A small multi-label image tagger, trained from scratch: batches of 512.
Rows from block 5 of a small multi-label image tagger, named by matrix and row number. Rows with one number belong to one neuron. Each number is 200 + 40 x the weight over its row's rms, rounded and kept within 0 to 999. All counts start at 0. After the name is the row's rms in percent of the matrix's.
Before each neuron's rows are labels from the 100 images, of 14848, where the neuron reaches its highest value: "strongest on" is what is common among them. Only what is clearly more common there than usual is listed. The data: photos with spoken descriptions (Open Images, Localized Narratives).
# fc1: MLP up (model.blocks.5.mlp.fc1.weight, 640x160), inputs 0-159
# fc2: MLP down (model.blocks.5.mlp.fc2.weight, 160x640, transposed), outputs 0-159

strongest on: text has "standing"; text has "wall"
fc1.412,103,167,279,154,117,175,165,205,165,220,259,210,250,230,208,191,202,149,204,116,222,165,217,235,137,274,226,207,200,250,203,261,186,218,223,253,132,305,213,172,194,187,166,235,108,206,218,228,215,245,162,171,193,212,184,160,211,224,214,232,158,231,169,213,221,186,210,187,137,162,175,299,126,143,187,148,169,196,145,210,212,213,258,226,150,217,163,208,209,192,240,195,194,171,152,221,198,226,236,162,176,242,224,189,214,254,168,252,168,140,156,154,165,196,226,269,190,268,245,150,232,164,155,195,70,159,281,225,154,177,159,192,233,105,167,153,140,212,190,143,114,178,251,191,221,209,181,216,190,176,188,222,176,200,234,178,203,196,197,205,207
fc2.412,101,248,209,89,203,210,137,246,154,173,145,131,275,148,164,239,216,190,226,172,202,155,288,160,223,190,185,187,185,161,202,147,168,231,155,288,201,172,214,198,196,158,262,205,232,173,214,184,220,255,155,163,219,130,183,204,203,255,225,252,162,280,228,214,89,168,195,255,198,238,198,203,236,218,200,133,203,143,200,219,271,196,183,167,225,241,252,226,188,211,205,182,165,289,228,124,255,172,222,257,169,169,235,201,193,192,202,270,253,192,218,224,175,152,233,164,223,206,259,162,229,212,186,208,178,186,230,274,157,205,194,230,251,245,163,274,250,135,132,232,170,195,151,249,194,182,225,175,165,207,208,202,139,233,251,164,219,168,209,241,130

strongest on: text has "white"; text has "black"
fc1.457,097,224,227,217,217,196,207,161,185,127,212,161,151,239,252,247,181,150,218,196,173,223,160,229,203,165,207,216,226,182,162,223,231,255,238,237,228,249,283,210,226,230,156,128,237,212,234,219,146,182,262,206,238,177,288,222,110,240,272,193,203,174,162,170,235,155,275,159,211,215,196,182,185,264,158,167,204,214,235,169,169,239,213,162,189,196,245,151,184,319,128,244,238,162,211,294,190,201,233,165,154,207,267,168,204,248,187,241,214,131,126,175,213,228,236,207,156,141,203,179,183,140,186,175,204,234,218,189,174,172,232,183,244,180,175,221,168,261,239,232,187,187,173,171,182,92,103,210,145,236,171,180,133,122,157,210,200,148,202,185,232
fc2.457,096,214,162,198,197,170,234,216,209,205,203,176,266,135,228,160,222,263,221,221,255,225,142,241,242,182,167,190,156,148,232,193,134,226,190,187,159,138,160,238,149,126,164,275,303,205,218,167,258,197,211,234,216,169,118,269,218,174,183,227,215,209,205,219,155,206,191,237,136,241,208,132,265,257,237,179,209,140,206,222,145,196,191,205,222,98,181,150,185,162,188,188,203,256,138,149,200,250,180,218,203,201,180,173,155,239,175,252,174,170,265,210,195,212,214,217,206,177,121,198,272,286,177,134,252,161,269,208,241,191,192,207,203,249,194,257,187,176,215,198,168,101,161,253,157,243,200,225,166,244,208,279,204,177,189,187,212,250,111,218,216

strongest on: text has "holding"
fc1.153,090,169,191,209,208,152,189,191,158,156,232,181,229,289,235,162,155,101,191,215,184,234,231,187,73,208,168,151,208,202,185,223,139,167,171,193,192,231,247,273,199,167,195,181,188,177,258,217,228,212,178,123,276,165,226,172,237,213,135,215,165,198,201,187,253,245,193,214,166,198,156,269,137,194,165,288,170,212,187,189,177,148,262,162,242,206,255,186,182,182,168,222,220,106,215,187,205,166,223,240,189,181,227,258,134,229,125,142,253,112,155,227,183,225,138,200,208,204,143,182,282,204,233,159,175,177,196,197,155,151,236,180,238,134,224,204,203,174,202,243,108,242,248,195,196,190,190,197,241,190,203,167,199,246,114,235,186,234,134,154,229
fc2.153,097,168,195,174,179,250,231,156,240,237,190,171,200,166,205,137,206,258,155,207,189,236,222,228,219,235,191,177,207,172,207,131,175,120,178,240,243,166,276,173,150,264,174,217,170,214,178,197,279,212,165,173,153,186,122,235,114,241,184,174,234,267,231,211,156,201,209,226,133,102,218,181,135,228,162,134,220,126,144,202,166,195,254,256,209,205,178,251,220,198,205,163,277,187,211,174,168,169,245,224,168,246,151,210,177,227,201,284,194,251,274,231,151,187,278,220,229,231,205,295,231,202,146,116,261,198,191,172,272,265,219,203,158,247,194,178,195,192,111,145,246,176,192,182,180,208,213,255,218,158,205,241,208,198,160,211,188,231,214,248,205

strongest on: text has "trees"; text has "grass"; text has "plants"
fc1.451,109,185,202,211,168,196,221,210,197,246,189,192,169,264,206,268,197,182,224,222,152,166,182,159,219,156,232,202,211,218,178,167,188,249,174,271,156,181,216,159,217,237,296,207,130,261,198,210,129,260,250,230,192,202,192,196,128,168,160,176,140,194,184,212,155,237,212,177,224,156,124,214,153,215,211,144,147,198,180,249,160,269,230,174,216,251,183,260,207,251,162,183,206,158,183,229,214,170,234,282,210,306,298,216,198,231,153,200,124,213,130,268,166,132,201,166,116,236,221,177,179,175,287,184,191,233,149,224,130,197,212,239,202,215,180,156,124,198,223,254,179,186,194,188,237,140,145,178,249,202,159,185,264,219,238,226,190,253,162,183,278
fc2.451,136,210,260,228,213,166,213,198,170,162,174,224,254,169,180,208,188,212,233,155,179,185,222,182,166,220,156,174,180,164,189,222,246,182,239,122,182,270,188,207,240,237,182,180,172,227,218,230,226,170,240,175,213,129,242,219,270,240,219,262,195,162,133,196,248,182,223,203,239,192,173,260,222,59,223,243,184,245,209,156,169,225,203,200,186,226,210,203,218,279,232,243,146,200,229,227,280,235,213,151,136,180,260,267,233,194,224,116,209,245,185,165,218,178,125,186,237,166,274,190,174,153,264,139,126,211,281,171,175,178,197,213,171,96,179,163,186,235,234,253,129,197,269,200,223,211,146,189,149,132,204,208,190,157,166,235,241,165,201,251,132

strongest on: text has "trees"; text has "sky"; text has "plants"
fc1.420,100,237,221,111,233,189,253,241,224,238,243,262,171,254,218,171,102,164,253,210,180,189,275,191,194,212,212,223,225,264,174,163,256,181,176,233,173,170,213,246,239,172,237,207,188,158,231,218,187,211,230,220,220,164,189,262,168,269,238,130,129,182,227,169,236,206,233,106,246,168,186,211,247,181,200,191,168,267,104,198,207,213,220,169,243,220,174,185,230,215,260,190,212,198,202,245,205,209,239,210,217,222,170,169,108,170,119,191,159,206,107,236,173,178,184,247,156,218,152,170,204,163,239,224,197,199,261,157,144,181,160,198,242,202,94,155,254,177,256,214,146,194,181,130,209,175,141,231,246,198,218,291,205,190,256,237,177,178,115,208,203
fc2.420,079,252,164,180,240,141,225,202,175,219,186,200,403,185,176,266,223,169,197,215,238,225,151,184,206,226,141,192,219,195,172,164,256,240,187,223,176,175,204,190,192,224,257,235,207,244,152,235,252,159,259,145,211,236,240,201,167,202,236,239,216,233,219,123,208,197,188,181,187,111,199,174,215,186,179,217,217,167,176,267,198,170,150,206,201,149,99,234,175,237,178,221,171,177,200,137,250,243,175,147,213,152,251,200,232,217,249,187,213,213,249,191,213,214,119,198,198,167,292,162,160,200,225,105,188,237,235,176,192,208,162,206,149,211,211,215,169,241,171,202,150,186,217,194,238,211,250,138,213,241,220,171,186,249,130,256,222,169,212,216,85

strongest on: text has "white"; text has "black"
fc1.497,100,209,197,185,226,246,194,86,249,208,252,199,243,264,202,212,216,210,233,151,215,292,157,165,186,218,211,75,185,297,205,173,236,235,279,219,277,203,223,228,226,191,164,198,176,172,197,166,237,160,252,144,238,172,263,236,143,206,185,168,238,200,156,232,272,194,227,159,183,197,215,194,222,197,172,191,180,239,227,250,90,130,220,222,166,223,202,180,178,214,136,282,176,249,133,202,178,175,260,161,163,182,214,185,202,297,214,204,208,225,183,241,201,255,203,153,237,146,139,171,188,180,250,229,239,200,225,215,171,180,151,176,220,148,177,167,210,211,268,179,156,170,219,224,251,161,119,261,168,210,189,207,153,165,173,234,143,237,178,211,229
fc2.497,104,180,224,175,155,285,186,227,184,241,208,186,176,118,225,147,159,211,190,140,185,113,232,280,232,220,177,217,193,136,211,165,197,259,153,222,172,174,183,195,185,205,271,237,249,202,172,221,295,185,210,247,159,184,87,200,190,161,181,196,221,240,194,247,171,229,192,216,153,174,199,202,211,250,202,149,244,117,194,220,190,210,229,230,225,150,190,187,138,179,187,234,221,208,127,139,234,146,185,223,221,157,167,195,188,264,155,256,202,215,293,248,201,199,297,191,153,237,126,246,216,239,170,213,241,230,225,326,250,250,192,170,164,205,159,213,151,190,179,185,225,214,186,192,119,227,238,229,182,231,204,220,257,183,196,181,177,221,104,228,233

strongest on: text has "sky"
fc1.164,106,197,236,140,157,193,185,203,159,143,163,191,226,259,217,239,230,211,155,181,294,228,240,143,182,209,183,186,197,288,137,221,162,243,218,232,269,264,178,110,240,181,147,211,186,247,188,245,138,258,207,165,131,182,246,211,220,233,209,189,199,189,177,181,195,227,194,181,184,258,180,315,152,242,185,235,188,196,204,200,228,189,279,168,132,288,170,221,197,227,184,241,181,189,219,262,267,212,176,293,169,217,171,162,270,157,167,190,201,114,173,261,216,158,194,180,236,175,169,209,156,173,147,143,218,184,204,205,113,159,226,205,264,207,209,209,169,287,199,160,185,215,156,198,243,145,154,218,185,217,139,179,146,189,179,132,223,211,240,214,234
fc2.164,125,181,206,163,173,301,256,262,190,221,218,122,95,168,188,153,174,191,250,217,276,213,189,205,241,278,180,182,205,135,243,178,116,195,178,134,222,173,182,172,119,235,135,188,203,206,130,170,212,197,204,203,163,139,153,186,157,265,231,205,194,228,179,212,152,136,188,280,161,232,242,148,271,276,168,159,285,184,219,263,239,183,175,229,149,135,202,224,185,152,262,165,212,191,246,145,134,222,175,156,188,228,183,253,193,225,226,188,189,133,246,186,177,230,254,153,208,153,170,200,234,273,158,231,227,193,230,226,206,229,194,231,213,230,250,235,203,203,217,147,182,188,168,175,231,243,255,191,186,254,200,236,233,179,181,182,174,252,195,264,215

strongest on: text has "standing"; text has "wall"; text has "sitting"; text has "table"
fc1.21,091,193,227,148,165,147,157,200,209,156,203,141,213,240,200,213,217,179,235,189,205,187,236,179,241,274,247,237,277,204,177,147,218,204,175,232,226,215,187,173,201,208,267,158,177,213,182,214,124,243,202,132,165,158,150,238,118,250,192,178,175,248,182,124,164,272,207,200,177,202,185,149,186,155,227,243,209,270,190,271,150,220,168,149,239,176,174,169,151,205,286,205,246,185,241,171,238,244,259,217,191,273,210,190,187,190,243,200,162,188,263,263,199,192,208,219,170,132,188,210,88,187,171,220,171,189,275,285,110,181,167,160,191,162,153,243,184,191,232,265,207,162,276,175,210,206,221,194,191,246,163,277,211,195,227,178,205,96,181,272,197
fc2.21,085,171,179,217,193,205,225,229,192,247,134,219,308,226,266,199,211,191,207,247,200,211,201,171,128,159,201,178,186,209,194,188,217,152,215,207,207,144,255,253,184,185,108,253,232,137,217,234,211,127,183,114,194,193,257,215,211,171,258,186,200,163,180,208,129,152,181,109,237,291,237,184,251,172,221,244,120,215,224,146,180,253,261,222,135,129,235,203,133,273,210,151,121,211,248,185,113,173,250,220,240,205,237,230,235,238,170,178,153,163,141,209,169,177,217,181,244,188,206,189,244,157,182,202,193,193,239,184,238,280,235,178,158,193,112,233,196,160,282,211,181,212,225,244,202,114,205,196,221,209,221,210,213,212,181,218,181,187,236,225,246

strongest on: text has "lights"
fc1.217,098,222,180,222,146,172,235,259,178,227,220,254,246,170,236,147,258,147,224,233,136,216,198,222,146,223,149,223,124,207,251,217,216,158,228,191,185,203,170,232,249,195,216,151,173,266,199,159,275,248,238,146,243,183,265,259,264,224,234,149,255,106,178,242,238,246,211,199,212,241,236,218,191,237,244,176,222,127,189,207,172,187,196,166,213,240,236,231,176,210,197,162,256,173,199,305,191,170,231,167,143,201,202,120,212,246,188,220,193,132,158,181,283,158,183,169,183,251,213,205,175,159,163,204,175,181,208,185,141,237,250,194,195,228,191,207,215,116,213,198,150,201,189,102,235,139,193,214,148,225,208,270,231,149,268,167,169,198,177,90,224
fc2.217,106,174,154,149,235,183,197,217,234,213,164,153,267,181,241,175,238,177,226,234,183,228,188,211,190,135,197,274,240,207,241,182,181,183,132,209,204,172,162,201,196,127,214,237,199,252,172,215,211,189,203,262,166,180,147,171,137,197,226,153,161,259,226,226,105,186,198,210,186,238,136,254,192,321,115,164,255,158,225,166,226,226,251,270,259,205,208,221,222,218,212,155,225,261,208,208,188,111,208,261,191,174,169,153,174,169,214,205,215,168,165,187,209,233,272,279,219,252,201,237,222,253,180,92,242,164,215,225,206,214,234,212,186,290,156,262,241,123,187,164,241,232,176,206,148,192,264,203,195,218,156,163,210,229,194,136,144,264,230,221,179

strongest on: text has "holding"; text has "woman"
fc1.39,106,210,214,177,255,120,128,214,190,125,295,219,266,290,122,245,196,187,149,220,189,194,233,164,172,145,139,275,199,191,182,235,267,146,176,233,192,191,203,247,201,205,162,203,187,242,244,204,195,207,222,186,280,165,183,235,202,221,115,168,165,223,223,85,174,164,206,222,244,185,222,171,171,221,238,194,239,187,210,163,181,282,198,177,218,166,170,272,190,199,199,282,192,160,171,203,233,212,196,163,253,242,186,185,212,254,141,225,197,134,155,251,197,204,149,167,197,232,201,213,224,225,211,106,158,180,175,173,164,182,253,247,189,146,169,114,207,249,187,243,250,189,228,210,227,184,200,189,251,168,166,230,111,202,128,248,248,248,218,186,164
fc2.39,108,243,191,144,201,265,141,165,199,206,171,179,176,168,210,202,268,248,153,193,213,167,143,164,227,209,213,203,197,230,166,227,150,218,211,165,236,185,211,94,139,271,242,227,192,215,161,185,282,188,213,213,112,264,212,199,131,214,256,198,267,242,244,216,187,215,178,150,172,149,254,209,201,183,88,204,136,118,216,213,260,171,203,290,146,215,205,208,220,253,171,174,188,199,201,197,273,170,190,183,166,211,177,161,224,183,182,220,253,225,157,173,245,239,290,176,207,249,204,188,166,230,192,193,191,231,269,285,170,241,209,301,233,218,233,252,200,170,178,160,265,231,152,164,182,164,229,167,201,166,171,141,216,216,173,131,177,192,249,257,168

strongest on: text has "holding"
fc1.357,099,188,189,206,272,111,175,206,202,203,138,209,272,251,174,185,156,116,242,235,216,136,176,253,186,175,175,194,239,221,182,244,318,160,195,256,193,221,168,219,288,205,145,196,180,233,231,244,264,221,236,167,205,216,252,172,207,208,102,164,168,266,128,241,266,229,199,229,179,198,143,150,221,143,185,213,194,240,180,127,209,256,179,158,229,228,188,203,251,179,238,221,161,194,200,280,166,165,296,219,239,182,283,195,181,205,174,156,125,137,192,207,148,168,217,162,215,210,211,245,223,162,250,197,143,189,200,153,154,195,243,166,197,141,170,172,254,134,245,184,251,170,197,205,180,203,110,200,214,206,215,256,206,233,196,192,181,207,177,161,192
fc2.357,087,236,205,143,146,226,199,221,148,203,156,135,197,174,193,141,172,213,244,227,170,158,200,202,181,245,151,146,218,162,224,176,165,193,137,205,217,191,225,189,173,192,198,215,214,143,212,150,248,313,221,211,167,146,113,210,139,191,152,192,236,277,249,207,171,132,213,278,163,147,232,214,205,237,193,115,267,176,179,207,223,192,177,190,266,176,193,220,233,187,220,198,219,217,198,156,149,163,184,201,170,216,232,230,183,239,226,338,228,213,238,206,124,238,263,211,137,255,241,241,263,263,204,117,182,218,254,178,208,216,222,242,235,194,161,194,262,154,153,184,222,197,260,229,175,139,213,150,239,160,219,238,175,241,267,138,190,186,187,269,186

strongest on: text has "holding"; text has "woman"
fc1.314,096,235,179,172,166,96,169,149,195,251,243,119,289,275,150,156,221,143,165,217,201,257,281,197,180,192,204,265,138,165,225,259,239,217,234,172,224,226,239,169,276,221,121,292,127,178,257,252,179,162,145,120,181,181,196,148,188,226,208,195,204,202,146,164,238,213,276,158,288,198,179,182,197,176,240,136,215,223,154,170,190,223,142,178,230,176,242,179,224,173,190,181,212,186,146,214,172,234,174,178,159,202,151,224,178,223,117,172,153,216,216,214,132,180,174,212,148,178,228,184,209,254,233,196,158,186,187,187,235,141,239,217,254,168,157,158,219,222,177,242,191,248,219,201,249,183,195,182,259,218,180,279,177,220,168,179,243,177,166,184,141
fc2.314,106,215,272,125,186,270,251,149,147,208,267,158,159,182,195,160,250,278,227,103,219,198,160,240,236,215,219,154,138,104,187,252,134,238,220,162,228,231,173,120,122,216,307,246,150,258,185,135,243,252,216,208,165,183,126,228,197,195,126,183,224,211,191,233,208,237,142,294,172,197,201,210,128,189,193,181,217,158,199,173,195,144,206,210,195,229,204,222,167,242,226,243,221,200,232,181,230,179,181,147,189,184,176,191,260,202,199,277,308,216,246,249,194,204,214,140,203,244,174,202,179,198,169,197,264,233,195,198,203,212,120,174,232,150,175,241,197,223,182,163,218,171,158,200,191,221,185,167,153,217,218,228,213,144,254,205,204,203,233,224,243

strongest on: text has "trees"
fc1.27,103,233,124,253,220,216,253,231,127,248,192,197,244,197,286,179,212,150,214,129,212,184,220,257,154,289,242,233,231,184,258,222,215,226,176,148,229,223,161,194,218,264,155,212,214,158,226,262,201,164,229,189,201,176,171,158,161,155,174,189,197,244,217,173,189,208,249,210,201,149,178,203,72,213,275,114,211,262,211,201,199,148,205,241,179,208,169,209,230,266,204,201,154,163,183,263,185,167,278,178,134,201,285,242,200,243,153,258,209,223,187,248,201,212,116,221,190,198,135,195,198,218,167,189,150,186,191,216,236,187,186,145,237,143,137,181,152,214,213,204,265,202,173,175,194,225,217,183,278,263,237,234,120,163,228,212,148,134,153,204,242
fc2.27,106,267,184,135,173,205,169,248,225,224,206,210,114,243,263,150,204,209,320,190,289,158,160,170,196,267,219,149,214,170,176,182,154,268,145,115,211,237,128,209,254,140,207,205,204,195,178,174,220,165,247,222,166,182,193,226,206,217,222,265,249,209,159,204,243,214,118,232,174,205,245,138,160,169,146,204,205,206,237,212,195,165,202,191,140,155,266,224,190,157,213,217,211,200,215,236,205,217,186,142,217,228,244,300,265,197,222,130,198,269,184,218,245,176,222,189,205,149,236,221,172,229,220,205,200,216,220,208,190,126,201,250,230,186,228,184,148,230,263,174,220,268,145,171,274,225,149,108,246,196,144,146,217,181,227,139,148,181,200,185,199

strongest on: text has "sky"; text has "buildings"; text has "road"
fc1.465,107,220,190,242,194,156,198,212,184,227,241,269,219,226,262,193,178,214,264,142,160,192,226,194,167,205,137,186,293,247,214,193,220,177,275,226,170,241,184,271,232,222,139,218,212,169,243,248,228,177,197,153,272,267,172,208,197,228,171,195,188,181,204,249,179,252,202,126,218,146,223,257,177,143,227,200,231,163,220,173,173,150,244,219,231,276,143,192,237,208,174,161,226,136,179,228,264,207,257,165,188,264,149,148,223,111,158,197,214,113,203,257,214,178,196,147,173,190,118,215,171,166,223,176,206,251,204,184,229,219,244,105,193,113,211,199,186,201,298,189,264,237,283,166,210,220,122,250,188,199,207,173,213,141,196,237,183,244,223,192,236
fc2.465,096,145,283,279,151,226,230,153,322,172,235,192,183,191,217,194,178,228,138,174,256,134,129,198,182,224,285,173,250,179,102,173,179,146,187,134,267,253,171,225,193,279,189,225,152,248,210,187,231,223,189,185,159,125,222,214,223,222,211,291,260,158,150,265,232,194,173,205,202,193,226,223,141,173,216,233,229,224,189,157,201,179,261,235,163,222,175,203,243,183,211,178,207,180,162,259,172,181,176,144,214,198,238,297,222,156,230,145,209,237,155,233,208,149,268,212,192,220,251,174,210,161,188,194,220,192,218,178,230,187,184,191,179,206,215,208,187,134,155,269,180,299,218,202,298,199,171,180,205,188,159,184,214,182,193,158,172,137,209,167,170

strongest on: text has "lights"
fc1.144,103,194,190,129,175,141,213,181,193,160,199,202,278,222,231,166,173,188,230,151,161,304,238,166,196,190,236,219,235,199,165,213,245,143,177,240,271,187,204,241,250,230,146,226,202,203,200,207,194,182,268,174,163,102,188,169,161,179,185,167,212,107,112,126,217,183,223,185,228,144,209,175,255,217,211,204,219,258,161,142,217,188,237,168,257,225,245,202,163,296,194,212,217,222,187,221,282,171,192,165,234,213,218,256,165,279,177,209,208,258,213,147,253,194,183,175,225,167,202,296,171,145,317,147,208,185,197,232,200,258,245,251,137,159,215,189,227,213,219,229,181,212,165,227,264,172,171,220,230,191,177,176,154,215,153,251,164,249,125,174,177
fc2.144,118,252,195,206,166,205,216,212,193,184,150,211,236,187,198,151,139,125,172,227,173,238,152,188,128,210,250,179,246,209,227,215,198,191,225,264,259,170,224,222,205,233,169,172,190,247,140,174,193,174,206,170,177,229,253,211,160,239,281,186,195,88,245,190,234,157,263,134,213,224,235,171,168,197,143,241,201,236,201,141,156,283,286,261,208,168,176,175,243,255,207,184,174,218,214,232,215,148,214,186,202,174,188,143,191,226,127,223,139,142,197,175,236,240,220,191,249,243,172,253,224,153,245,180,172,182,277,186,199,196,230,235,240,232,134,163,234,146,250,235,229,251,172,181,237,116,140,239,206,137,134,203,175,154,174,184,242,208,259,276,109

strongest on: text has "holding"
fc1.409,096,267,193,158,153,196,255,220,195,205,227,180,222,170,173,288,224,222,150,163,159,172,169,160,190,263,184,180,259,225,263,183,207,197,197,288,254,227,189,165,199,183,196,221,145,179,207,188,189,197,220,140,209,109,181,222,178,267,211,202,83,227,238,150,159,181,263,220,206,203,217,150,209,189,218,289,198,215,121,151,207,201,200,220,161,286,228,150,165,213,174,281,289,251,198,250,158,213,181,205,265,304,171,138,161,253,220,248,199,241,234,271,162,185,139,143,238,224,175,257,210,192,202,218,168,149,203,257,232,237,190,236,161,222,134,198,199,209,194,184,153,177,163,125,197,216,182,203,220,201,240,221,223,175,203,269,254,157,235,228,220
fc2.409,099,189,136,259,246,148,150,138,294,162,226,242,275,264,244,220,209,230,251,185,255,240,173,158,210,144,250,159,137,227,226,185,246,240,204,215,125,151,167,224,194,203,185,116,246,208,175,201,154,194,242,147,158,272,253,209,238,128,200,177,190,224,197,189,291,202,252,200,137,224,153,146,243,171,154,236,202,184,191,252,170,177,192,234,192,225,192,210,144,150,204,225,190,244,245,260,208,190,150,255,260,208,217,151,212,192,244,167,188,192,205,177,296,185,109,217,198,181,210,174,145,224,244,156,236,203,190,148,187,139,176,142,219,238,183,171,170,248,225,218,188,194,212,149,221,224,177,206,152,198,137,177,210,217,266,165,189,279,160,161,264

strongest on: text has "trees"; text has "sky"
fc1.509,103,205,180,232,202,219,288,164,240,231,181,304,176,173,278,215,142,209,190,148,239,198,228,227,179,165,179,179,262,223,200,215,259,157,146,172,254,216,240,150,189,263,108,256,152,174,219,183,173,177,260,160,200,123,176,215,139,185,132,217,258,216,199,182,263,179,191,206,225,131,228,205,135,223,219,299,223,197,200,175,195,219,175,181,276,248,141,270,174,221,252,165,252,162,190,249,198,156,182,195,206,166,191,197,186,181,215,180,132,163,187,222,223,113,216,125,140,139,223,161,155,171,190,221,202,262,188,169,179,243,164,123,203,188,161,212,182,240,262,229,193,211,260,135,271,232,208,187,228,192,122,175,179,194,156,230,221,219,217,226,171
fc2.509,103,243,135,188,175,335,198,207,194,179,165,113,141,190,128,145,176,167,202,218,231,154,240,172,241,253,214,257,179,198,240,173,167,191,175,205,199,182,206,179,174,247,196,165,185,136,165,159,210,229,155,201,196,148,152,213,257,222,263,256,170,287,222,183,164,192,249,245,213,184,192,174,248,213,151,170,226,176,248,254,258,193,139,240,159,213,222,199,233,165,198,201,193,244,240,136,238,190,196,159,207,188,230,264,221,199,223,199,158,272,229,195,203,203,269,252,221,188,268,156,168,272,181,303,159,163,198,144,219,223,214,226,165,215,274,146,166,182,92,176,213,161,204,229,208,197,200,127,173,177,209,192,161,237,243,205,170,183,179,308,163

strongest on: text has "trees"; text has "sky"
fc1.187,097,173,228,246,173,154,232,265,253,159,206,202,249,214,243,242,124,222,288,206,213,262,202,238,191,218,166,147,233,214,198,233,225,192,217,143,174,194,170,246,221,259,126,146,151,195,188,180,223,223,235,156,186,180,237,245,226,271,244,181,210,156,209,228,206,221,223,200,224,184,172,229,189,175,187,141,236,233,165,197,188,173,202,286,217,246,184,154,191,156,235,225,148,249,229,265,283,193,232,224,129,172,164,165,160,226,226,172,198,153,131,183,236,224,158,147,281,163,151,143,142,142,167,231,190,274,200,214,162,167,200,317,202,154,224,262,221,203,207,221,224,185,289,198,189,274,184,231,133,261,134,218,215,188,130,144,190,195,159,179,166
fc2.187,082,207,253,240,147,182,212,222,183,192,239,175,276,215,179,176,229,138,237,181,187,167,131,236,239,264,193,247,186,217,126,224,164,246,225,136,209,283,131,125,216,240,237,146,146,227,229,197,153,168,281,159,165,215,243,124,156,226,184,257,181,194,200,193,249,236,190,244,203,179,218,180,161,146,213,235,285,232,210,213,216,172,244,198,219,250,220,214,276,254,218,167,153,169,201,250,225,231,180,172,151,212,257,201,205,193,295,187,152,206,206,161,216,207,198,207,171,220,217,194,184,134,182,64,150,257,288,177,186,182,191,165,233,168,269,166,169,229,154,183,221,233,221,173,266,225,153,176,243,139,178,153,165,152,219,184,227,155,194,175,164

strongest on: text has "sky"
fc1.348,098,234,177,165,162,196,192,220,153,160,238,196,248,311,156,283,187,126,221,225,183,160,181,214,176,191,170,158,210,189,210,190,164,152,241,264,159,230,276,202,259,194,190,218,199,245,235,191,158,174,263,100,200,181,180,188,208,226,212,154,137,221,252,203,197,151,160,294,160,161,225,189,166,214,215,233,145,198,245,177,183,210,179,188,123,314,179,216,182,216,172,269,255,197,215,291,131,194,201,245,242,233,190,218,143,215,256,247,174,160,196,254,159,173,185,177,140,131,211,227,199,256,225,178,167,139,200,191,204,240,209,213,247,219,139,146,197,267,194,223,158,199,162,190,223,171,124,224,254,251,236,237,216,222,201,223,262,258,236,263,202
fc2.348,079,251,262,207,195,192,172,146,313,211,236,196,232,261,202,197,213,279,240,150,272,283,123,228,205,263,198,140,238,142,223,240,126,222,227,143,258,170,180,179,119,206,212,198,193,176,165,127,196,201,274,175,146,156,257,221,159,193,181,204,181,210,219,227,262,186,197,214,165,241,264,140,265,160,150,183,174,201,192,239,183,155,199,174,140,219,226,224,190,205,232,188,112,208,210,232,140,169,140,167,174,177,186,241,234,205,227,209,213,260,190,217,294,214,245,174,313,168,217,177,157,175,162,147,201,199,188,195,205,198,203,212,217,235,172,193,208,184,176,90,201,269,191,144,195,182,201,215,244,221,161,165,126,244,243,199,181,191,200,232,195

strongest on: text has "sky"
fc1.414,103,212,216,246,237,190,190,211,131,166,220,226,212,277,171,258,131,172,243,193,206,184,204,271,222,238,180,124,260,164,203,225,197,189,215,186,169,190,163,227,223,228,177,191,90,204,211,244,181,273,237,120,206,188,144,256,261,144,176,206,267,204,220,143,236,166,168,171,180,249,219,180,153,207,199,179,103,182,170,217,179,180,145,191,127,201,130,172,151,197,118,271,165,242,209,245,163,223,210,197,219,228,134,231,209,250,247,191,148,243,148,243,202,216,190,170,128,152,165,230,174,153,199,226,216,123,171,221,109,136,115,196,200,218,229,242,165,242,207,222,175,136,153,143,167,191,249,257,192,191,170,242,179,179,174,227,214,155,198,235,168
fc2.414,127,196,174,246,166,155,207,211,246,224,167,214,243,170,240,203,139,128,202,272,146,245,197,223,179,243,196,193,173,243,246,206,177,236,245,211,166,214,190,178,145,203,150,149,179,169,164,232,194,153,244,156,199,211,255,217,164,148,244,164,229,199,285,230,222,161,272,138,172,194,138,167,215,135,147,153,220,261,157,214,197,238,230,247,236,151,172,245,226,274,203,181,183,247,250,246,161,173,155,224,162,232,120,184,149,255,246,165,143,129,244,87,238,230,174,278,166,213,131,266,189,196,203,207,201,189,207,189,217,233,155,178,213,282,229,162,229,235,244,131,192,223,198,162,217,234,227,249,220,116,122,223,208,183,162,237,221,190,189,247,196

strongest on: text has "sky"
fc1.111,103,276,190,253,166,179,178,233,199,229,221,256,202,244,191,255,125,210,228,137,151,201,315,222,214,180,218,168,234,220,161,168,262,158,215,188,232,234,186,135,181,283,149,269,168,222,248,215,180,173,196,136,176,204,184,213,184,246,142,201,208,183,211,247,147,174,179,196,162,282,204,262,173,170,204,213,133,203,158,210,246,303,291,289,170,143,184,237,225,193,149,162,193,156,196,213,210,242,252,200,186,248,187,248,179,212,199,166,134,247,250,188,186,184,165,238,241,134,192,206,189,221,181,212,135,221,234,177,226,225,193,192,281,201,157,154,197,186,190,215,191,263,200,125,246,188,230,293,266,231,186,159,208,183,245,204,135,258,179,243,193
fc2.111,096,163,181,252,233,164,235,240,166,203,228,227,207,180,219,153,277,234,164,220,277,214,224,242,255,147,194,224,215,183,177,201,237,233,156,195,187,154,144,234,184,213,215,90,262,191,168,202,183,151,156,263,273,203,207,174,267,157,240,246,278,195,162,121,213,174,191,219,193,210,181,194,194,212,233,182,160,245,238,249,244,115,171,217,257,117,239,165,138,213,246,174,208,269,188,177,216,207,207,194,200,104,234,192,247,173,240,143,186,264,202,172,279,193,151,219,193,177,170,171,178,226,171,195,280,254,177,241,298,168,164,215,205,184,280,306,176,196,205,203,197,181,191,175,175,251,208,125,186,237,202,147,202,190,170,157,172,142,163,214,185